config.toml
arch = "resnet"
model = "multi-label image tagger"
dataset = "photos of plants, animals and fungi (iNaturalist)"
train_examples = 38949
image_size = 48
crop_scale_min = 0.7
horizontal_flip = true
rotation_deg = 5
norm = "batchnorm"
activation = "prelu"
depths = [4, 9, 4]
kernel_size = 3
stem = "single"
avg_pool_shortcut = false
widths = [64, 96, 144]
num_labels = 75
init = "lecun_normal"
residual_init = "zero_last"
optimizer = "soap"
beta2 = 0.95
lr = 0.0041
beta1 = 0.95
shampoo_beta = 0.95
eps = 1e-08
precondition_frequency = 25
max_precond_dim = 1024
merge_dims = false
one_sided = false
adamw_lr_other_params = 0.0019
grad_clip = 1.0
ema_decay = 0.99
steps = 40000
batch_size = 64
epochs = 65.7
lr_schedule = "cosine"
final_lr_fraction = 0.1
warmup_steps = 800
weight_decay = 0.02
adamw_weight_decay_other_params = 0.01
Rows from block 4, named by matrix and row number. Rows with one number belong to one channel. Each number is 200 + 30 x the weight over the matrix's rms, rounded and kept within 0 to 999. All counts start at 0.
# convs0: first 3x3 conv, stride 2 (model.blocks.4.convs.0.weight, 96x64x3x3), inputs 22-32, a 3x3 kernel for each
# convs1: second 3x3 conv (model.blocks.4.convs.1.weight, 96x96x3x3, transposed), outputs 22-32, a 3x3 kernel for each
convs0.24,201,257,230,161,200,202,171,227,168,241,215,239,220,240,202,185,203,205,234,184,201,166,198,182,194,207,223,172,161,151,188,195,175,182,211,216,202,163,142,219,176,169,250,209,191,208,190,195,193,246,197,238,198,242,213,198,220,244,188,193,179,203,245,192,155,180,206,215,143,220,202,200,248,171,186,208,236,232,242,276,231,201,216,203,202,230,165,238,186,210,201,203,205,200,182,265,171,226,266
convs0.25,159,197,234,243,219,165,190,216,209,227,181,185,219,160,213,201,208,236,197,202,232,219,208,180,270,207,158,183,199,174,207,211,234,266,214,168,182,215,214,210,220,178,208,214,177,213,194,195,263,221,189,181,149,175,196,197,240,180,212,222,198,158,219,192,170,158,148,185,194,170,175,218,151,206,231,193,228,222,266,219,141,192,266,219,229,224,139,262,131,148,246,163,165,249,224,157,221,178,173
convs0.26,153,179,209,253,258,246,151,162,209,215,163,147,197,217,225,197,129,159,250,279,249,100,123,146,210,273,222,219,233,223,157,197,154,191,202,196,189,194,215,216,226,226,175,178,177,151,167,242,219,247,179,175,216,210,261,210,191,219,193,165,152,180,188,186,251,181,168,171,224,197,223,202,224,171,207,146,172,219,207,258,210,220,216,264,119,154,153,225,227,205,182,183,185,156,200,218,197,236,237
convs0.27,249,269,209,214,206,193,223,200,181,218,235,191,213,209,182,224,167,163,202,245,192,242,163,224,223,226,211,170,189,259,196,202,204,167,178,181,196,195,203,175,229,196,229,186,172,266,169,200,204,169,189,280,175,202,236,225,171,236,217,217,211,205,212,188,152,216,172,165,199,215,200,198,232,180,170,185,192,180,204,148,172,223,237,196,248,180,148,181,222,191,226,169,215,192,229,146,226,199,127
convs0.28,193,202,252,241,221,162,216,188,153,166,205,207,215,186,160,190,208,174,161,209,226,242,231,232,235,211,217,244,184,194,174,164,175,151,207,174,239,204,231,212,227,192,220,223,195,160,208,214,187,232,151,211,134,199,188,174,207,203,223,182,129,171,161,181,160,185,196,209,192,189,210,199,195,225,194,234,213,191,177,181,181,232,186,157,232,207,204,209,234,265,224,221,164,180,159,208,207,198,178
convs0.29,133,177,230,227,211,234,208,211,188,160,188,192,168,156,179,272,201,202,195,202,176,182,168,182,213,239,207,184,213,158,201,186,157,251,193,216,213,240,262,217,205,237,194,145,172,218,212,161,250,166,172,215,240,234,221,163,195,180,259,202,209,226,183,202,175,244,189,177,211,154,207,232,150,168,182,133,171,185,182,181,204,199,160,238,126,178,211,181,186,195,173,223,229,171,236,189,274,184,242
convs0.30,245,284,209,176,194,130,162,170,216,225,220,171,221,220,196,204,191,199,168,105,210,222,215,219,188,178,219,220,207,209,186,181,198,201,224,174,215,188,170,214,219,195,195,196,182,205,248,249,157,166,163,202,218,250,182,168,217,224,245,222,184,151,184,188,224,199,185,184,173,210,214,207,227,246,242,224,191,128,172,161,234,205,274,258,184,125,158,204,243,218,219,245,210,165,193,142,196,196,246
convs0.31,239,181,211,196,226,159,180,179,206,178,229,200,158,226,194,195,183,201,191,157,196,206,199,204,201,200,204,197,113,206,207,172,250,185,199,250,158,208,205,191,226,216,213,184,178,227,176,207,228,142,227,196,190,224,238,169,202,236,162,207,201,183,224,200,187,201,172,191,247,194,215,252,220,196,212,223,258,225,206,182,153,210,208,162,191,172,171,154,215,214,219,201,129,229,188,170,235,244,187
convs0.32,207,215,218,206,192,175,200,177,250,216,197,196,185,202,196,185,250,202,186,154,216,152,209,124,196,184,166,229,256,236,231,170,185,173,168,197,198,197,175,203,226,226,231,204,188,226,189,209,211,261,159,199,152,197,230,173,257,213,218,243,223,220,244,188,159,184,189,238,212,203,236,236,182,202,233,200,234,227,215,236,218,198,197,218,214,179,201,209,217,190,201,127,177,175,224,157,184,156,205
convs0.33,199,250,227,189,192,223,127,194,225,181,177,197,126,178,189,201,172,169,168,185,206,178,199,220,209,148,221,204,143,189,206,188,199,227,153,168,173,169,211,202,222,228,189,216,213,202,258,223,238,232,160,204,220,215,213,181,197,154,181,206,192,194,165,208,256,248,248,234,231,210,233,170,152,178,209,231,258,195,200,228,229,225,227,190,213,187,149,182,188,184,219,224,223,188,205,214,169,243,194
convs0.34,218,219,210,143,188,194,234,225,177,217,211,206,215,208,178,213,267,142,193,174,164,210,185,222,213,184,211,177,235,213,155,193,179,210,228,264,205,193,183,171,166,178,163,183,164,232,257,138,182,194,222,179,158,219,253,296,272,195,222,224,198,160,138,177,229,186,196,156,195,185,168,224,168,241,243,190,211,220,204,138,179,173,230,168,186,216,182,219,184,181,135,180,162,199,154,185,290,257,255
convs0.35,225,205,209,234,205,182,203,203,208,197,213,205,199,201,205,194,213,216,144,207,203,194,186,182,214,216,211,174,162,195,181,200,135,183,182,156,269,204,207,210,204,227,187,182,176,221,224,185,221,191,209,174,171,206,252,187,187,245,185,163,219,205,172,169,182,174,185,192,192,197,196,153,194,212,202,192,220,230,224,218,252,180,160,202,195,179,148,204,170,179,165,188,192,218,183,187,181,202,236
convs0.36,265,244,238,160,98,209,194,288,249,170,138,154,200,207,193,187,207,188,213,242,229,120,166,160,247,209,244,240,244,202,158,139,200,195,223,231,188,229,181,194,185,240,220,194,221,211,145,198,188,194,247,212,234,211,206,224,209,88,171,166,247,236,177,169,189,248,249,200,190,211,152,185,213,195,139,160,203,232,259,181,177,228,232,218,81,119,115,296,289,279,164,174,170,215,268,222,201,178,153
convs0.37,235,214,186,184,181,235,187,238,219,169,209,208,197,201,202,173,170,179,217,176,190,212,182,187,191,201,187,165,219,193,231,197,198,228,192,192,176,165,146,195,219,190,216,218,229,220,151,191,200,215,230,172,186,230,245,258,177,209,269,245,138,233,194,184,180,134,214,179,163,235,242,213,213,246,247,179,148,220,157,150,159,188,209,218,309,202,198,234,203,170,170,224,165,196,165,205,241,190,160
convs0.38,200,218,170,227,257,222,164,204,180,198,182,174,211,204,201,162,214,230,232,245,230,242,166,225,200,160,191,192,149,209,186,185,208,185,204,297,214,223,225,192,174,214,182,177,183,199,183,157,186,171,206,214,271,245,171,218,220,200,219,166,212,217,183,203,179,223,188,185,148,116,199,182,193,213,209,167,211,215,229,183,213,181,247,250,208,211,254,227,251,206,251,177,170,175,173,249,201,223,193
convs0.39,227,203,186,216,204,223,225,193,197,234,220,191,212,238,224,221,236,202,235,221,204,236,173,236,194,206,180,200,238,197,231,199,196,209,205,238,204,220,218,225,174,210,210,197,190,198,113,235,216,221,154,180,178,171,194,172,226,182,163,176,222,133,209,223,224,258,160,175,202,187,202,190,180,211,212,282,154,194,171,206,207,209,185,171,222,215,186,213,213,204,220,202,174,255,219,168,225,161,208
convs0.40,221,177,161,201,251,239,184,199,244,215,191,223,154,178,170,229,165,173,214,220,232,231,165,167,204,224,190,219,210,186,207,169,186,239,241,219,215,222,239,210,202,239,248,210,212,179,188,193,189,183,225,190,183,181,164,176,198,157,170,168,251,188,160,149,165,239,218,203,201,238,168,187,248,183,179,217,169,194,186,228,184,222,220,213,152,200,254,192,120,193,221,198,143,229,306,226,166,233,207
convs0.41,186,185,270,194,150,203,195,218,221,161,203,234,197,185,253,148,215,286,233,184,213,241,181,179,154,152,158,207,217,224,189,209,181,241,183,132,233,193,184,203,166,180,183,152,186,186,206,272,179,205,216,170,276,218,276,215,172,226,244,202,216,230,180,253,183,198,244,245,129,195,159,158,240,188,227,197,168,199,175,176,206,177,197,213,222,194,211,194,165,165,163,173,199,155,177,213,198,216,201
convs0.42,211,214,189,165,203,237,185,240,238,186,167,189,188,228,149,163,226,177,134,182,180,158,186,222,208,183,245,203,203,164,198,187,172,203,168,203,186,208,257,191,232,223,196,177,206,233,205,193,214,180,210,244,180,201,185,209,202,190,178,210,223,167,186,225,188,220,273,182,189,238,224,214,218,225,170,215,219,206,176,169,185,217,165,152,185,186,203,192,218,194,167,181,197,201,211,164,241,181,223
convs0.43,173,211,222,238,225,225,192,190,229,177,213,199,203,186,168,174,201,193,134,229,250,218,203,199,191,211,201,216,203,200,199,210,188,147,181,187,132,179,145,185,214,161,221,185,172,193,195,231,199,208,191,230,211,192,200,212,181,216,178,255,244,202,229,203,182,165,182,200,222,177,220,142,216,213,177,157,220,222,160,195,181,251,188,235,199,195,230,206,209,188,168,240,145,216,164,237,243,218,208
convs0.44,245,207,170,219,210,172,187,226,213,212,198,210,237,211,245,220,226,215,159,240,252,184,230,218,206,221,227,179,176,231,211,247,241,202,214,217,185,271,199,228,216,198,203,198,197,188,231,147,221,178,179,201,230,224,223,171,151,207,169,183,194,151,191,172,210,181,164,216,199,102,149,239,169,174,228,180,190,165,212,223,166,189,200,251,182,250,182,206,210,206,195,219,177,195,242,205,199,239,219
convs0.45,215,239,215,223,197,208,217,168,218,193,222,192,203,207,215,173,206,176,251,221,282,190,192,245,125,160,186,189,151,172,192,185,159,209,218,230,244,226,249,243,193,209,237,247,206,165,202,241,175,177,217,207,212,285,203,188,190,183,172,182,158,190,212,235,181,152,228,168,230,183,240,189,175,212,187,171,215,186,282,214,187,194,224,130,206,164,150,207,142,180,215,156,175,220,172,230,180,195,223
convs0.46,216,173,135,232,233,238,206,181,203,217,188,205,171,194,191,157,119,155,220,266,205,193,199,251,162,178,109,163,183,134,240,202,180,245,287,236,237,221,189,240,219,237,173,250,196,230,159,188,189,186,199,186,190,192,216,204,218,228,265,275,141,159,144,262,219,193,158,204,169,209,191,265,134,221,270,217,138,156,182,213,120,236,236,212,241,280,287,160,96,97,230,224,196,187,168,148,208,224,219
convs0.47,223,206,157,195,205,194,209,217,236,188,223,179,203,240,189,162,195,273,204,191,220,234,236,223,186,196,174,202,181,189,220,196,171,200,152,220,221,199,207,233,211,202,176,170,179,220,217,135,180,214,184,166,158,227,194,197,161,268,231,204,182,192,211,199,184,137,174,134,189,229,173,191,204,235,263,213,220,176,197,187,215,208,210,181,198,201,150,168,224,217,191,211,205,229,209,253,138,276,199
convs0.48,224,301,182,225,213,200,268,221,201,237,203,192,214,213,215,212,236,241,174,166,175,195,148,216,187,217,222,251,224,158,223,203,171,209,179,169,162,209,159,253,223,181,293,222,213,212,239,200,249,229,181,212,201,180,167,250,257,188,270,255,208,262,212,208,199,248,222,160,231,141,231,178,222,214,245,199,177,208,195,216,237,205,250,203,191,200,217,216,196,193,176,195,195,166,193,196,206,190,175
convs0.49,194,178,226,242,191,175,180,214,135,223,196,186,196,235,215,200,178,206,170,202,224,200,200,203,235,190,183,260,215,150,180,172,176,216,174,202,211,178,191,195,212,213,190,205,231,233,199,237,183,169,219,204,211,221,245,255,241,235,174,235,217,225,173,238,222,243,244,173,242,237,162,208,211,199,236,192,227,226,209,246,222,191,254,248,215,206,189,230,229,227,221,174,250,177,221,212,203,220,162
convs0.50,204,231,228,113,202,267,280,179,153,267,145,243,213,247,125,176,168,228,164,270,145,209,161,293,255,211,154,189,212,196,161,211,227,172,231,224,197,186,137,169,207,180,196,200,216,139,212,209,249,87,342,153,297,83,223,225,170,218,173,202,196,184,174,246,138,221,175,266,134,231,181,232,204,210,232,199,228,187,167,216,185,180,231,225,249,139,234,146,263,158,139,252,176,242,201,189,154,205,176
convs0.51,228,187,226,246,186,187,181,212,215,184,217,194,208,177,190,197,193,211,235,193,204,247,211,144,202,131,178,282,249,225,262,177,147,170,195,154,235,219,206,236,219,199,200,205,182,193,188,232,195,192,190,221,204,199,182,171,248,189,203,177,214,216,194,240,216,200,178,165,197,181,192,196,224,193,222,225,231,223,260,224,206,204,197,186,210,207,186,217,187,206,186,204,206,252,202,165,200,223,225
convs0.52,204,167,204,202,192,203,227,203,206,198,158,205,176,216,184,248,250,167,166,226,196,179,247,214,215,196,140,191,185,235,214,222,214,278,244,211,252,187,178,207,188,190,206,199,221,181,189,264,214,203,176,218,215,180,241,151,203,209,181,171,185,236,193,224,193,156,178,237,183,149,178,199,237,195,150,172,180,186,165,178,226,159,198,246,155,208,265,227,281,252,220,213,191,228,221,215,219,247,146
convs0.53,207,207,196,177,163,227,195,166,171,171,229,215,216,172,197,192,163,133,207,224,201,246,167,212,177,124,202,223,177,142,208,155,96,227,137,193,247,221,250,224,225,244,200,177,174,205,175,189,158,204,244,178,231,185,208,196,231,187,153,155,143,173,209,225,227,157,228,204,154,211,239,183,230,164,195,221,239,184,233,209,142,223,230,172,205,168,232,162,190,224,212,153,185,150,158,177,178,228,231
convs0.54,146,270,195,184,195,168,239,214,183,201,209,235,226,205,187,244,192,188,198,225,171,191,180,184,218,176,172,223,197,237,224,227,201,165,263,250,184,199,226,169,176,247,168,173,196,252,232,171,254,222,150,171,235,219,219,166,201,228,170,166,181,224,196,195,232,188,193,247,191,182,192,211,199,173,132,230,283,143,153,246,214,207,190,244,172,207,177,210,160,233,214,228,199,147,217,236,119,155,200
convs0.55,195,219,170,190,193,200,224,172,201,193,197,178,172,172,175,203,169,165,189,200,186,216,219,192,201,218,156,215,183,181,194,212,183,215,207,183,208,220,212,181,214,231,211,188,220,200,233,208,223,204,187,178,140,179,203,171,209,171,201,218,178,188,230,188,188,185,183,228,202,169,168,181,192,222,192,204,201,206,187,237,200,188,200,175,188,188,164,194,217,186,191,186,237,191,203,178,239,226,183
convs0.56,200,219,216,151,224,256,216,195,223,119,265,143,286,106,246,195,185,176,240,130,269,189,345,128,200,99,217,212,191,224,191,187,198,142,188,223,146,227,220,177,216,213,238,168,178,306,94,218,47,352,147,309,90,218,229,210,210,180,221,191,213,167,240,199,272,175,227,95,231,194,232,211,219,164,186,153,239,233,173,187,206,236,176,184,108,250,208,225,138,259,208,164,227,163,211,196,258,191,184
convs0.57,207,210,171,148,189,224,213,193,215,217,209,210,249,156,195,253,212,187,204,180,167,210,212,143,183,192,239,195,239,189,184,237,213,175,174,205,215,197,161,183,180,175,226,220,181,183,225,219,208,159,228,213,197,190,238,230,181,189,239,204,185,171,217,189,200,154,196,190,234,202,218,237,182,211,238,148,175,192,216,182,213,204,221,231,184,171,180,218,168,222,154,182,215,196,166,193,251,142,204
convs1.24,225,185,254,154,188,196,121,135,208,202,224,193,219,221,264,248,193,217,220,193,205,260,228,185,230,235,192,116,151,190,166,196,179,216,216,238,202,201,174,172,186,181,207,196,175,193,216,237,156,153,210,174,153,187,161,182,173,167,158,184,188,183,206,202,196,218,186,179,240,229,274,168,186,185,152,232,227,231,197,256,220,183,236,182,189,159,216,215,188,179,244,194,173,172,211,180,167,213,196
convs1.25,196,214,171,210,180,223,223,159,178,222,158,207,129,171,215,189,216,257,195,171,166,178,217,177,240,191,186,177,160,212,180,228,258,145,219,209,167,177,204,192,189,203,181,231,203,210,157,210,156,216,161,146,188,176,174,186,205,150,185,128,205,195,244,213,158,192,167,217,117,193,240,193,236,201,202,229,131,160,148,161,195,187,133,175,201,147,244,240,180,221,238,154,190,197,143,167,243,177,184
convs1.26,166,247,168,213,243,231,250,254,191,186,168,156,184,167,216,170,224,176,219,165,168,190,169,194,192,241,187,183,178,208,209,211,221,207,251,201,241,224,232,229,251,217,245,208,205,269,191,194,200,231,201,187,223,204,238,140,191,174,206,190,172,187,219,188,231,213,257,208,226,230,235,230,173,228,147,230,207,233,177,193,199,203,155,194,149,166,193,186,165,140,215,180,217,182,245,223,238,213,191
convs1.27,223,171,168,148,200,181,153,224,221,223,206,224,184,144,283,232,248,201,209,244,206,233,207,241,235,211,191,236,204,198,203,176,130,226,184,142,206,248,189,217,216,195,202,252,226,210,189,189,221,254,213,218,188,294,254,213,226,239,209,193,238,172,193,190,219,184,228,160,153,162,199,149,197,167,215,187,258,240,195,223,226,202,268,203,197,217,180,229,179,198,161,183,179,179,223,236,152,276,229
convs1.28,200,177,221,136,171,232,204,252,211,146,207,192,186,195,223,157,255,225,206,225,273,190,199,189,219,206,181,216,208,194,188,153,192,202,176,213,166,196,252,195,225,218,229,178,150,227,158,217,192,197,247,169,217,256,174,220,196,205,135,174,187,224,230,149,233,129,231,240,207,220,221,232,263,172,202,218,161,189,193,244,181,174,210,185,234,174,187,172,188,180,199,190,241,156,213,185,149,215,203
convs1.29,241,183,135,169,199,192,247,252,191,233,192,195,230,244,152,188,177,233,188,209,314,202,190,228,171,170,213,203,217,237,187,195,181,251,243,193,229,175,209,211,138,186,210,207,161,242,218,205,220,201,217,189,209,170,216,165,242,199,150,210,237,218,205,174,142,199,175,171,205,235,195,198,194,199,161,183,189,184,175,190,198,145,205,243,167,223,202,206,213,216,218,176,216,237,144,195,172,215,203
convs1.30,264,262,213,237,209,222,185,261,232,228,186,185,162,208,209,205,219,205,203,201,223,179,191,209,132,204,208,211,219,238,185,202,221,218,196,201,242,181,212,205,182,186,191,227,215,218,181,191,194,160,144,186,177,214,166,172,155,172,163,194,204,184,225,164,199,224,244,212,229,175,212,173,139,223,204,215,197,175,199,177,184,206,154,165,181,130,156,168,149,189,217,238,174,219,239,214,219,188,247
convs1.31,163,199,213,182,198,155,233,192,285,207,191,184,160,198,252,185,201,166,216,227,183,231,248,187,228,205,164,253,185,183,220,184,229,248,193,210,203,168,209,226,222,173,222,208,173,215,176,239,180,183,207,174,235,161,200,237,205,224,210,166,219,197,177,196,193,171,200,172,198,198,196,198,192,200,184,239,248,272,214,203,217,176,182,161,240,209,169,158,163,172,204,159,192,226,130,144,235,172,137
convs1.32,212,212,216,181,157,153,196,199,176,268,210,193,224,126,172,153,171,200,149,197,203,194,254,196,191,240,234,191,157,211,186,226,216,205,234,157,186,194,220,209,274,213,212,238,214,217,176,175,190,209,254,171,193,157,210,215,228,261,269,211,219,261,257,204,201,140,226,271,236,220,204,199,175,181,196,180,151,162,229,173,211,233,189,227,166,206,207,201,194,233,213,224,205,236,159,167,244,215,227
convs1.33,170,202,217,160,217,220,119,158,222,245,167,157,203,158,198,177,202,188,196,151,150,237,216,179,248,257,211,212,200,192,197,167,120,180,173,207,202,163,194,172,177,194,177,205,168,235,233,196,168,212,176,168,219,152,233,181,159,208,220,207,243,188,244,173,192,211,179,223,118,194,253,238,205,193,201,178,189,238,203,186,202,184,194,158,125,186,242,213,213,141,140,231,197,146,238,266,291,189,187
convs1.34,186,125,107,210,235,184,240,80,171,193,230,131,195,204,217,208,166,147,227,164,212,196,209,229,180,160,196,165,242,183,213,184,217,174,181,242,208,140,160,137,237,220,189,214,166,177,202,193,210,180,176,202,213,192,233,208,190,196,163,211,213,183,239,220,175,212,213,209,185,199,197,226,179,244,218,177,187,217,190,224,216,206,203,193,185,164,220,167,207,175,230,181,182,203,172,182,219,199,207
convs1.35,193,185,196,174,177,179,208,167,151,206,240,208,231,210,228,176,208,242,250,159,142,247,202,171,206,267,214,207,171,198,250,225,141,219,207,244,196,241,244,232,209,289,199,157,246,185,245,280,193,223,202,188,208,223,188,199,198,198,215,180,195,143,205,170,201,227,181,201,191,182,200,201,170,170,202,222,165,186,181,193,174,225,192,188,168,185,202,236,251,179,140,197,204,258,263,247,217,254,199
convs1.36,218,208,230,197,162,184,211,194,161,219,232,195,252,226,217,186,250,225,204,173,206,138,202,164,167,216,212,235,224,182,192,176,181,183,208,184,205,231,196,207,201,223,196,270,169,177,197,205,192,200,212,229,229,214,148,207,122,197,178,189,181,157,156,201,242,226,238,147,267,212,254,164,230,199,169,243,201,204,178,202,183,198,203,205,184,140,163,197,177,213,247,204,189,210,145,186,175,210,246
convs1.37,124,205,211,199,221,270,229,251,250,207,191,181,137,180,196,208,198,212,204,224,198,210,262,234,169,186,186,174,172,127,223,208,191,160,209,254,176,211,211,193,198,144,202,240,234,189,224,162,175,249,245,175,149,198,98,163,177,211,180,182,246,238,195,200,219,195,197,152,193,158,199,216,234,177,218,202,221,169,186,246,184,212,261,208,197,202,190,203,194,191,192,185,225,171,191,256,142,139,232
convs1.38,183,199,196,154,246,217,199,159,163,188,245,202,203,220,193,161,190,226,228,174,197,159,146,160,194,179,203,95,115,199,161,150,216,236,214,230,186,164,185,175,208,184,228,221,215,213,187,177,167,163,157,160,228,247,181,151,163,195,142,204,253,246,212,169,172,236,227,262,195,271,220,185,264,227,182,181,240,178,148,199,138,170,196,237,246,213,223,226,162,162,203,200,184,217,209,211,210,210,196
convs1.39,181,213,196,160,238,192,210,184,156,190,249,201,185,239,216,184,189,238,170,237,215,179,180,196,211,223,222,210,151,214,240,133,177,228,170,186,238,216,170,198,154,140,191,202,185,186,242,210,200,183,162,232,252,187,173,208,221,217,178,198,229,183,181,203,196,194,159,262,219,141,219,227,253,204,219,211,170,225,201,205,246,236,239,177,184,201,195,203,154,176,244,200,184,214,121,196,204,134,216
convs1.40,211,214,247,216,251,178,292,261,229,194,227,184,173,202,210,106,208,226,215,196,203,146,204,178,164,183,226,235,218,208,196,213,180,233,260,206,195,201,185,135,224,186,186,243,186,208,192,144,185,170,194,198,201,215,185,245,219,169,200,218,164,197,164,173,215,263,178,181,190,201,198,192,212,234,218,193,207,231,238,198,166,207,196,214,221,187,248,175,208,146,216,185,194,220,176,146,199,184,222
convs1.41,225,204,165,205,179,199,205,186,221,152,250,198,195,224,202,222,192,177,197,222,183,262,229,206,213,220,171,175,181,187,167,251,162,227,204,141,261,199,201,197,202,210,256,186,234,191,178,216,199,207,215,244,186,233,185,232,210,178,187,231,202,183,202,162,185,211,164,156,185,276,217,162,204,191,170,214,229,258,243,212,227,238,218,179,187,237,210,146,178,236,268,254,266,173,263,219,174,198,207
convs1.42,185,228,202,236,222,254,184,200,236,223,199,154,190,219,221,249,189,187,202,256,225,198,201,170,214,161,191,146,147,202,148,208,221,183,202,192,180,224,224,154,256,233,232,189,202,196,189,172,230,244,206,187,230,224,224,237,206,177,208,130,174,228,202,175,215,226,182,225,170,225,159,152,173,186,185,203,179,221,211,197,176,209,187,179,188,207,213,142,159,172,177,138,208,178,190,180,224,172,153
convs1.43,180,184,158,185,202,194,155,181,189,180,238,228,114,189,219,157,194,208,216,162,221,206,200,236,206,184,199,205,202,222,194,223,215,248,198,178,209,245,216,207,142,217,229,158,222,167,170,154,180,191,215,201,235,194,178,212,205,166,231,191,181,253,183,191,206,209,202,187,171,189,140,192,168,213,217,207,221,188,187,207,215,246,209,168,249,220,185,187,165,187,179,212,269,184,233,199,209,175,197
convs1.44,157,180,200,178,236,225,251,247,155,167,192,223,114,210,181,149,164,201,209,168,158,159,190,150,220,202,227,232,185,164,236,173,162,201,232,213,206,226,218,186,207,191,157,243,181,179,212,165,262,143,232,169,198,263,190,163,187,154,158,231,178,148,212,159,222,153,126,170,139,182,222,218,208,189,203,223,191,204,234,220,173,168,183,173,178,221,136,233,179,168,191,251,193,204,215,215,215,208,218
convs1.45,190,190,223,194,248,205,195,157,231,225,251,234,223,207,217,200,244,186,173,166,217,233,180,222,173,206,192,206,192,174,184,156,212,205,160,130,178,240,190,186,192,140,211,230,176,168,206,207,173,198,213,181,221,213,211,225,279,206,129,227,242,244,258,190,227,245,202,215,169,176,192,192,185,174,222,184,235,259,209,251,203,233,202,197,175,207,163,145,186,198,195,227,226,195,154,185,184,227,225
convs1.46,166,173,254,141,224,177,190,210,151,205,209,148,177,217,176,164,167,198,185,182,160,191,232,189,223,192,233,202,173,181,167,197,179,236,237,194,206,223,187,201,208,190,196,183,168,192,194,170,174,233,224,190,203,254,181,178,179,176,169,207,207,213,196,196,179,165,192,201,258,184,222,203,218,266,209,162,191,197,195,159,174,230,180,220,159,168,192,187,165,168,177,192,177,179,229,195,217,196,203
convs1.47,188,153,217,210,240,197,247,172,206,258,177,183,184,178,158,206,186,122,232,156,160,158,203,241,212,159,225,210,223,221,207,180,168,179,173,213,179,191,165,156,175,184,189,206,222,257,175,224,222,207,176,209,185,177,243,212,188,228,228,181,208,228,204,205,222,225,133,217,290,250,223,255,234,214,202,198,140,183,150,210,150,209,196,263,218,195,244,251,245,255,206,230,213,247,201,245,227,220,165
convs1.48,199,222,158,150,198,181,176,271,228,150,173,202,174,194,228,218,204,250,235,185,146,256,211,191,260,227,173,216,181,197,225,198,133,188,189,196,221,188,196,192,151,174,177,183,154,195,221,193,233,240,205,155,187,200,192,192,174,219,169,183,194,173,198,208,142,227,186,164,250,217,208,206,195,180,205,266,215,155,187,219,183,186,173,235,222,165,141,206,270,202,192,217,187,222,239,211,153,209,197
convs1.49,189,242,220,226,244,207,190,203,256,188,255,168,196,156,228,216,242,230,235,205,167,282,258,209,262,180,160,182,180,269,177,183,205,145,197,243,185,153,209,249,195,186,226,155,248,148,132,161,165,188,205,175,205,244,233,233,202,217,173,241,148,234,244,218,197,187,219,210,210,208,168,179,219,226,223,237,216,230,227,235,232,196,190,253,184,179,201,162,199,225,210,215,196,202,189,180,203,202,188
convs1.50,207,244,183,210,215,226,221,173,216,189,206,186,203,236,224,281,192,198,185,217,220,183,210,179,206,191,215,199,215,165,212,225,214,183,186,164,215,239,226,211,171,186,204,193,232,209,201,190,185,201,229,197,224,184,210,217,218,210,232,196,182,213,204,180,166,179,207,164,181,226,165,215,200,215,229,170,211,213,205,177,171,174,187,194,186,184,181,193,183,192,224,215,197,153,222,197,205,200,201
convs1.51,199,168,163,196,169,243,145,200,255,219,194,236,172,202,226,176,208,191,221,196,194,219,208,181,220,186,197,138,243,218,217,246,214,220,212,175,198,246,194,232,235,182,173,229,201,175,222,205,170,262,148,225,219,251,215,202,237,158,211,203,208,242,185,208,196,205,207,197,146,168,213,181,204,248,192,238,200,173,236,185,156,181,225,175,159,152,205,206,232,170,243,196,240,197,196,162,217,161,157
convs1.52,182,190,225,209,198,133,204,202,231,225,177,225,217,226,209,191,210,264,235,201,199,262,176,177,183,168,190,221,190,191,159,214,224,204,203,204,227,142,155,155,192,180,144,163,210,247,220,215,225,164,221,206,236,200,230,184,210,204,194,216,206,199,220,201,217,183,222,190,152,260,234,149,232,242,185,191,212,219,184,166,171,238,158,187,241,160,154,222,168,201,163,160,204,177,160,142,194,177,163
convs1.53,168,167,222,171,195,188,222,238,194,202,184,208,194,235,226,174,238,184,182,195,218,179,185,183,189,167,179,188,195,239,199,237,225,194,213,200,214,182,167,168,185,167,205,171,187,169,208,219,173,194,216,234,227,188,210,164,192,228,162,228,152,221,234,231,205,140,147,219,157,214,180,175,217,255,250,222,246,294,175,206,185,208,161,248,176,211,168,173,203,227,198,227,199,166,126,179,231,219,208
convs1.54,203,200,222,198,202,204,177,236,219,223,140,143,211,186,184,213,251,219,141,197,219,221,252,184,188,160,193,226,217,193,230,232,226,173,210,231,201,176,279,206,195,179,147,179,206,206,158,144,180,204,199,197,192,176,180,229,183,210,185,216,204,206,107,191,160,187,186,197,169,158,203,189,202,261,226,199,204,271,154,194,246,242,199,201,187,237,184,176,238,176,238,180,169,243,237,230,173,213,237
convs1.55,206,224,197,226,188,148,242,227,215,173,186,167,149,112,170,203,179,208,204,217,211,170,167,197,165,184,187,149,168,152,200,216,183,234,199,233,213,188,164,197,198,163,232,219,162,213,215,245,250,210,208,218,166,177,185,175,216,240,224,229,216,202,208,238,212,209,189,205,197,112,204,198,199,249,187,219,217,211,209,193,212,235,204,212,237,208,173,190,238,264,260,245,230,195,230,254,169,208,226
convs1.56,226,185,210,247,201,204,242,221,207,195,171,238,207,187,234,176,228,213,196,169,261,205,217,209,199,218,175,192,200,189,200,210,200,214,201,242,252,236,181,222,180,251,203,256,212,184,203,178,164,176,215,161,189,247,209,202,223,211,231,222,187,197,198,186,185,181,208,181,193,200,163,197,181,184,204,215,191,221,169,252,199,200,155,168,200,234,168,168,180,164,186,239,197,231,213,187,184,199,242
convs1.57,219,174,220,263,214,219,271,256,242,205,242,174,222,193,221,187,164,175,211,202,224,170,154,239,226,238,192,205,206,210,209,177,195,242,220,240,198,196,240,248,182,216,225,238,225,196,158,206,219,214,217,216,196,195,173,230,249,201,238,240,207,189,143,181,227,203,172,137,269,204,200,196,175,234,194,238,190,258,175,193,195,206,186,230,240,153,204,176,217,200,174,206,195,243,169,206,186,188,180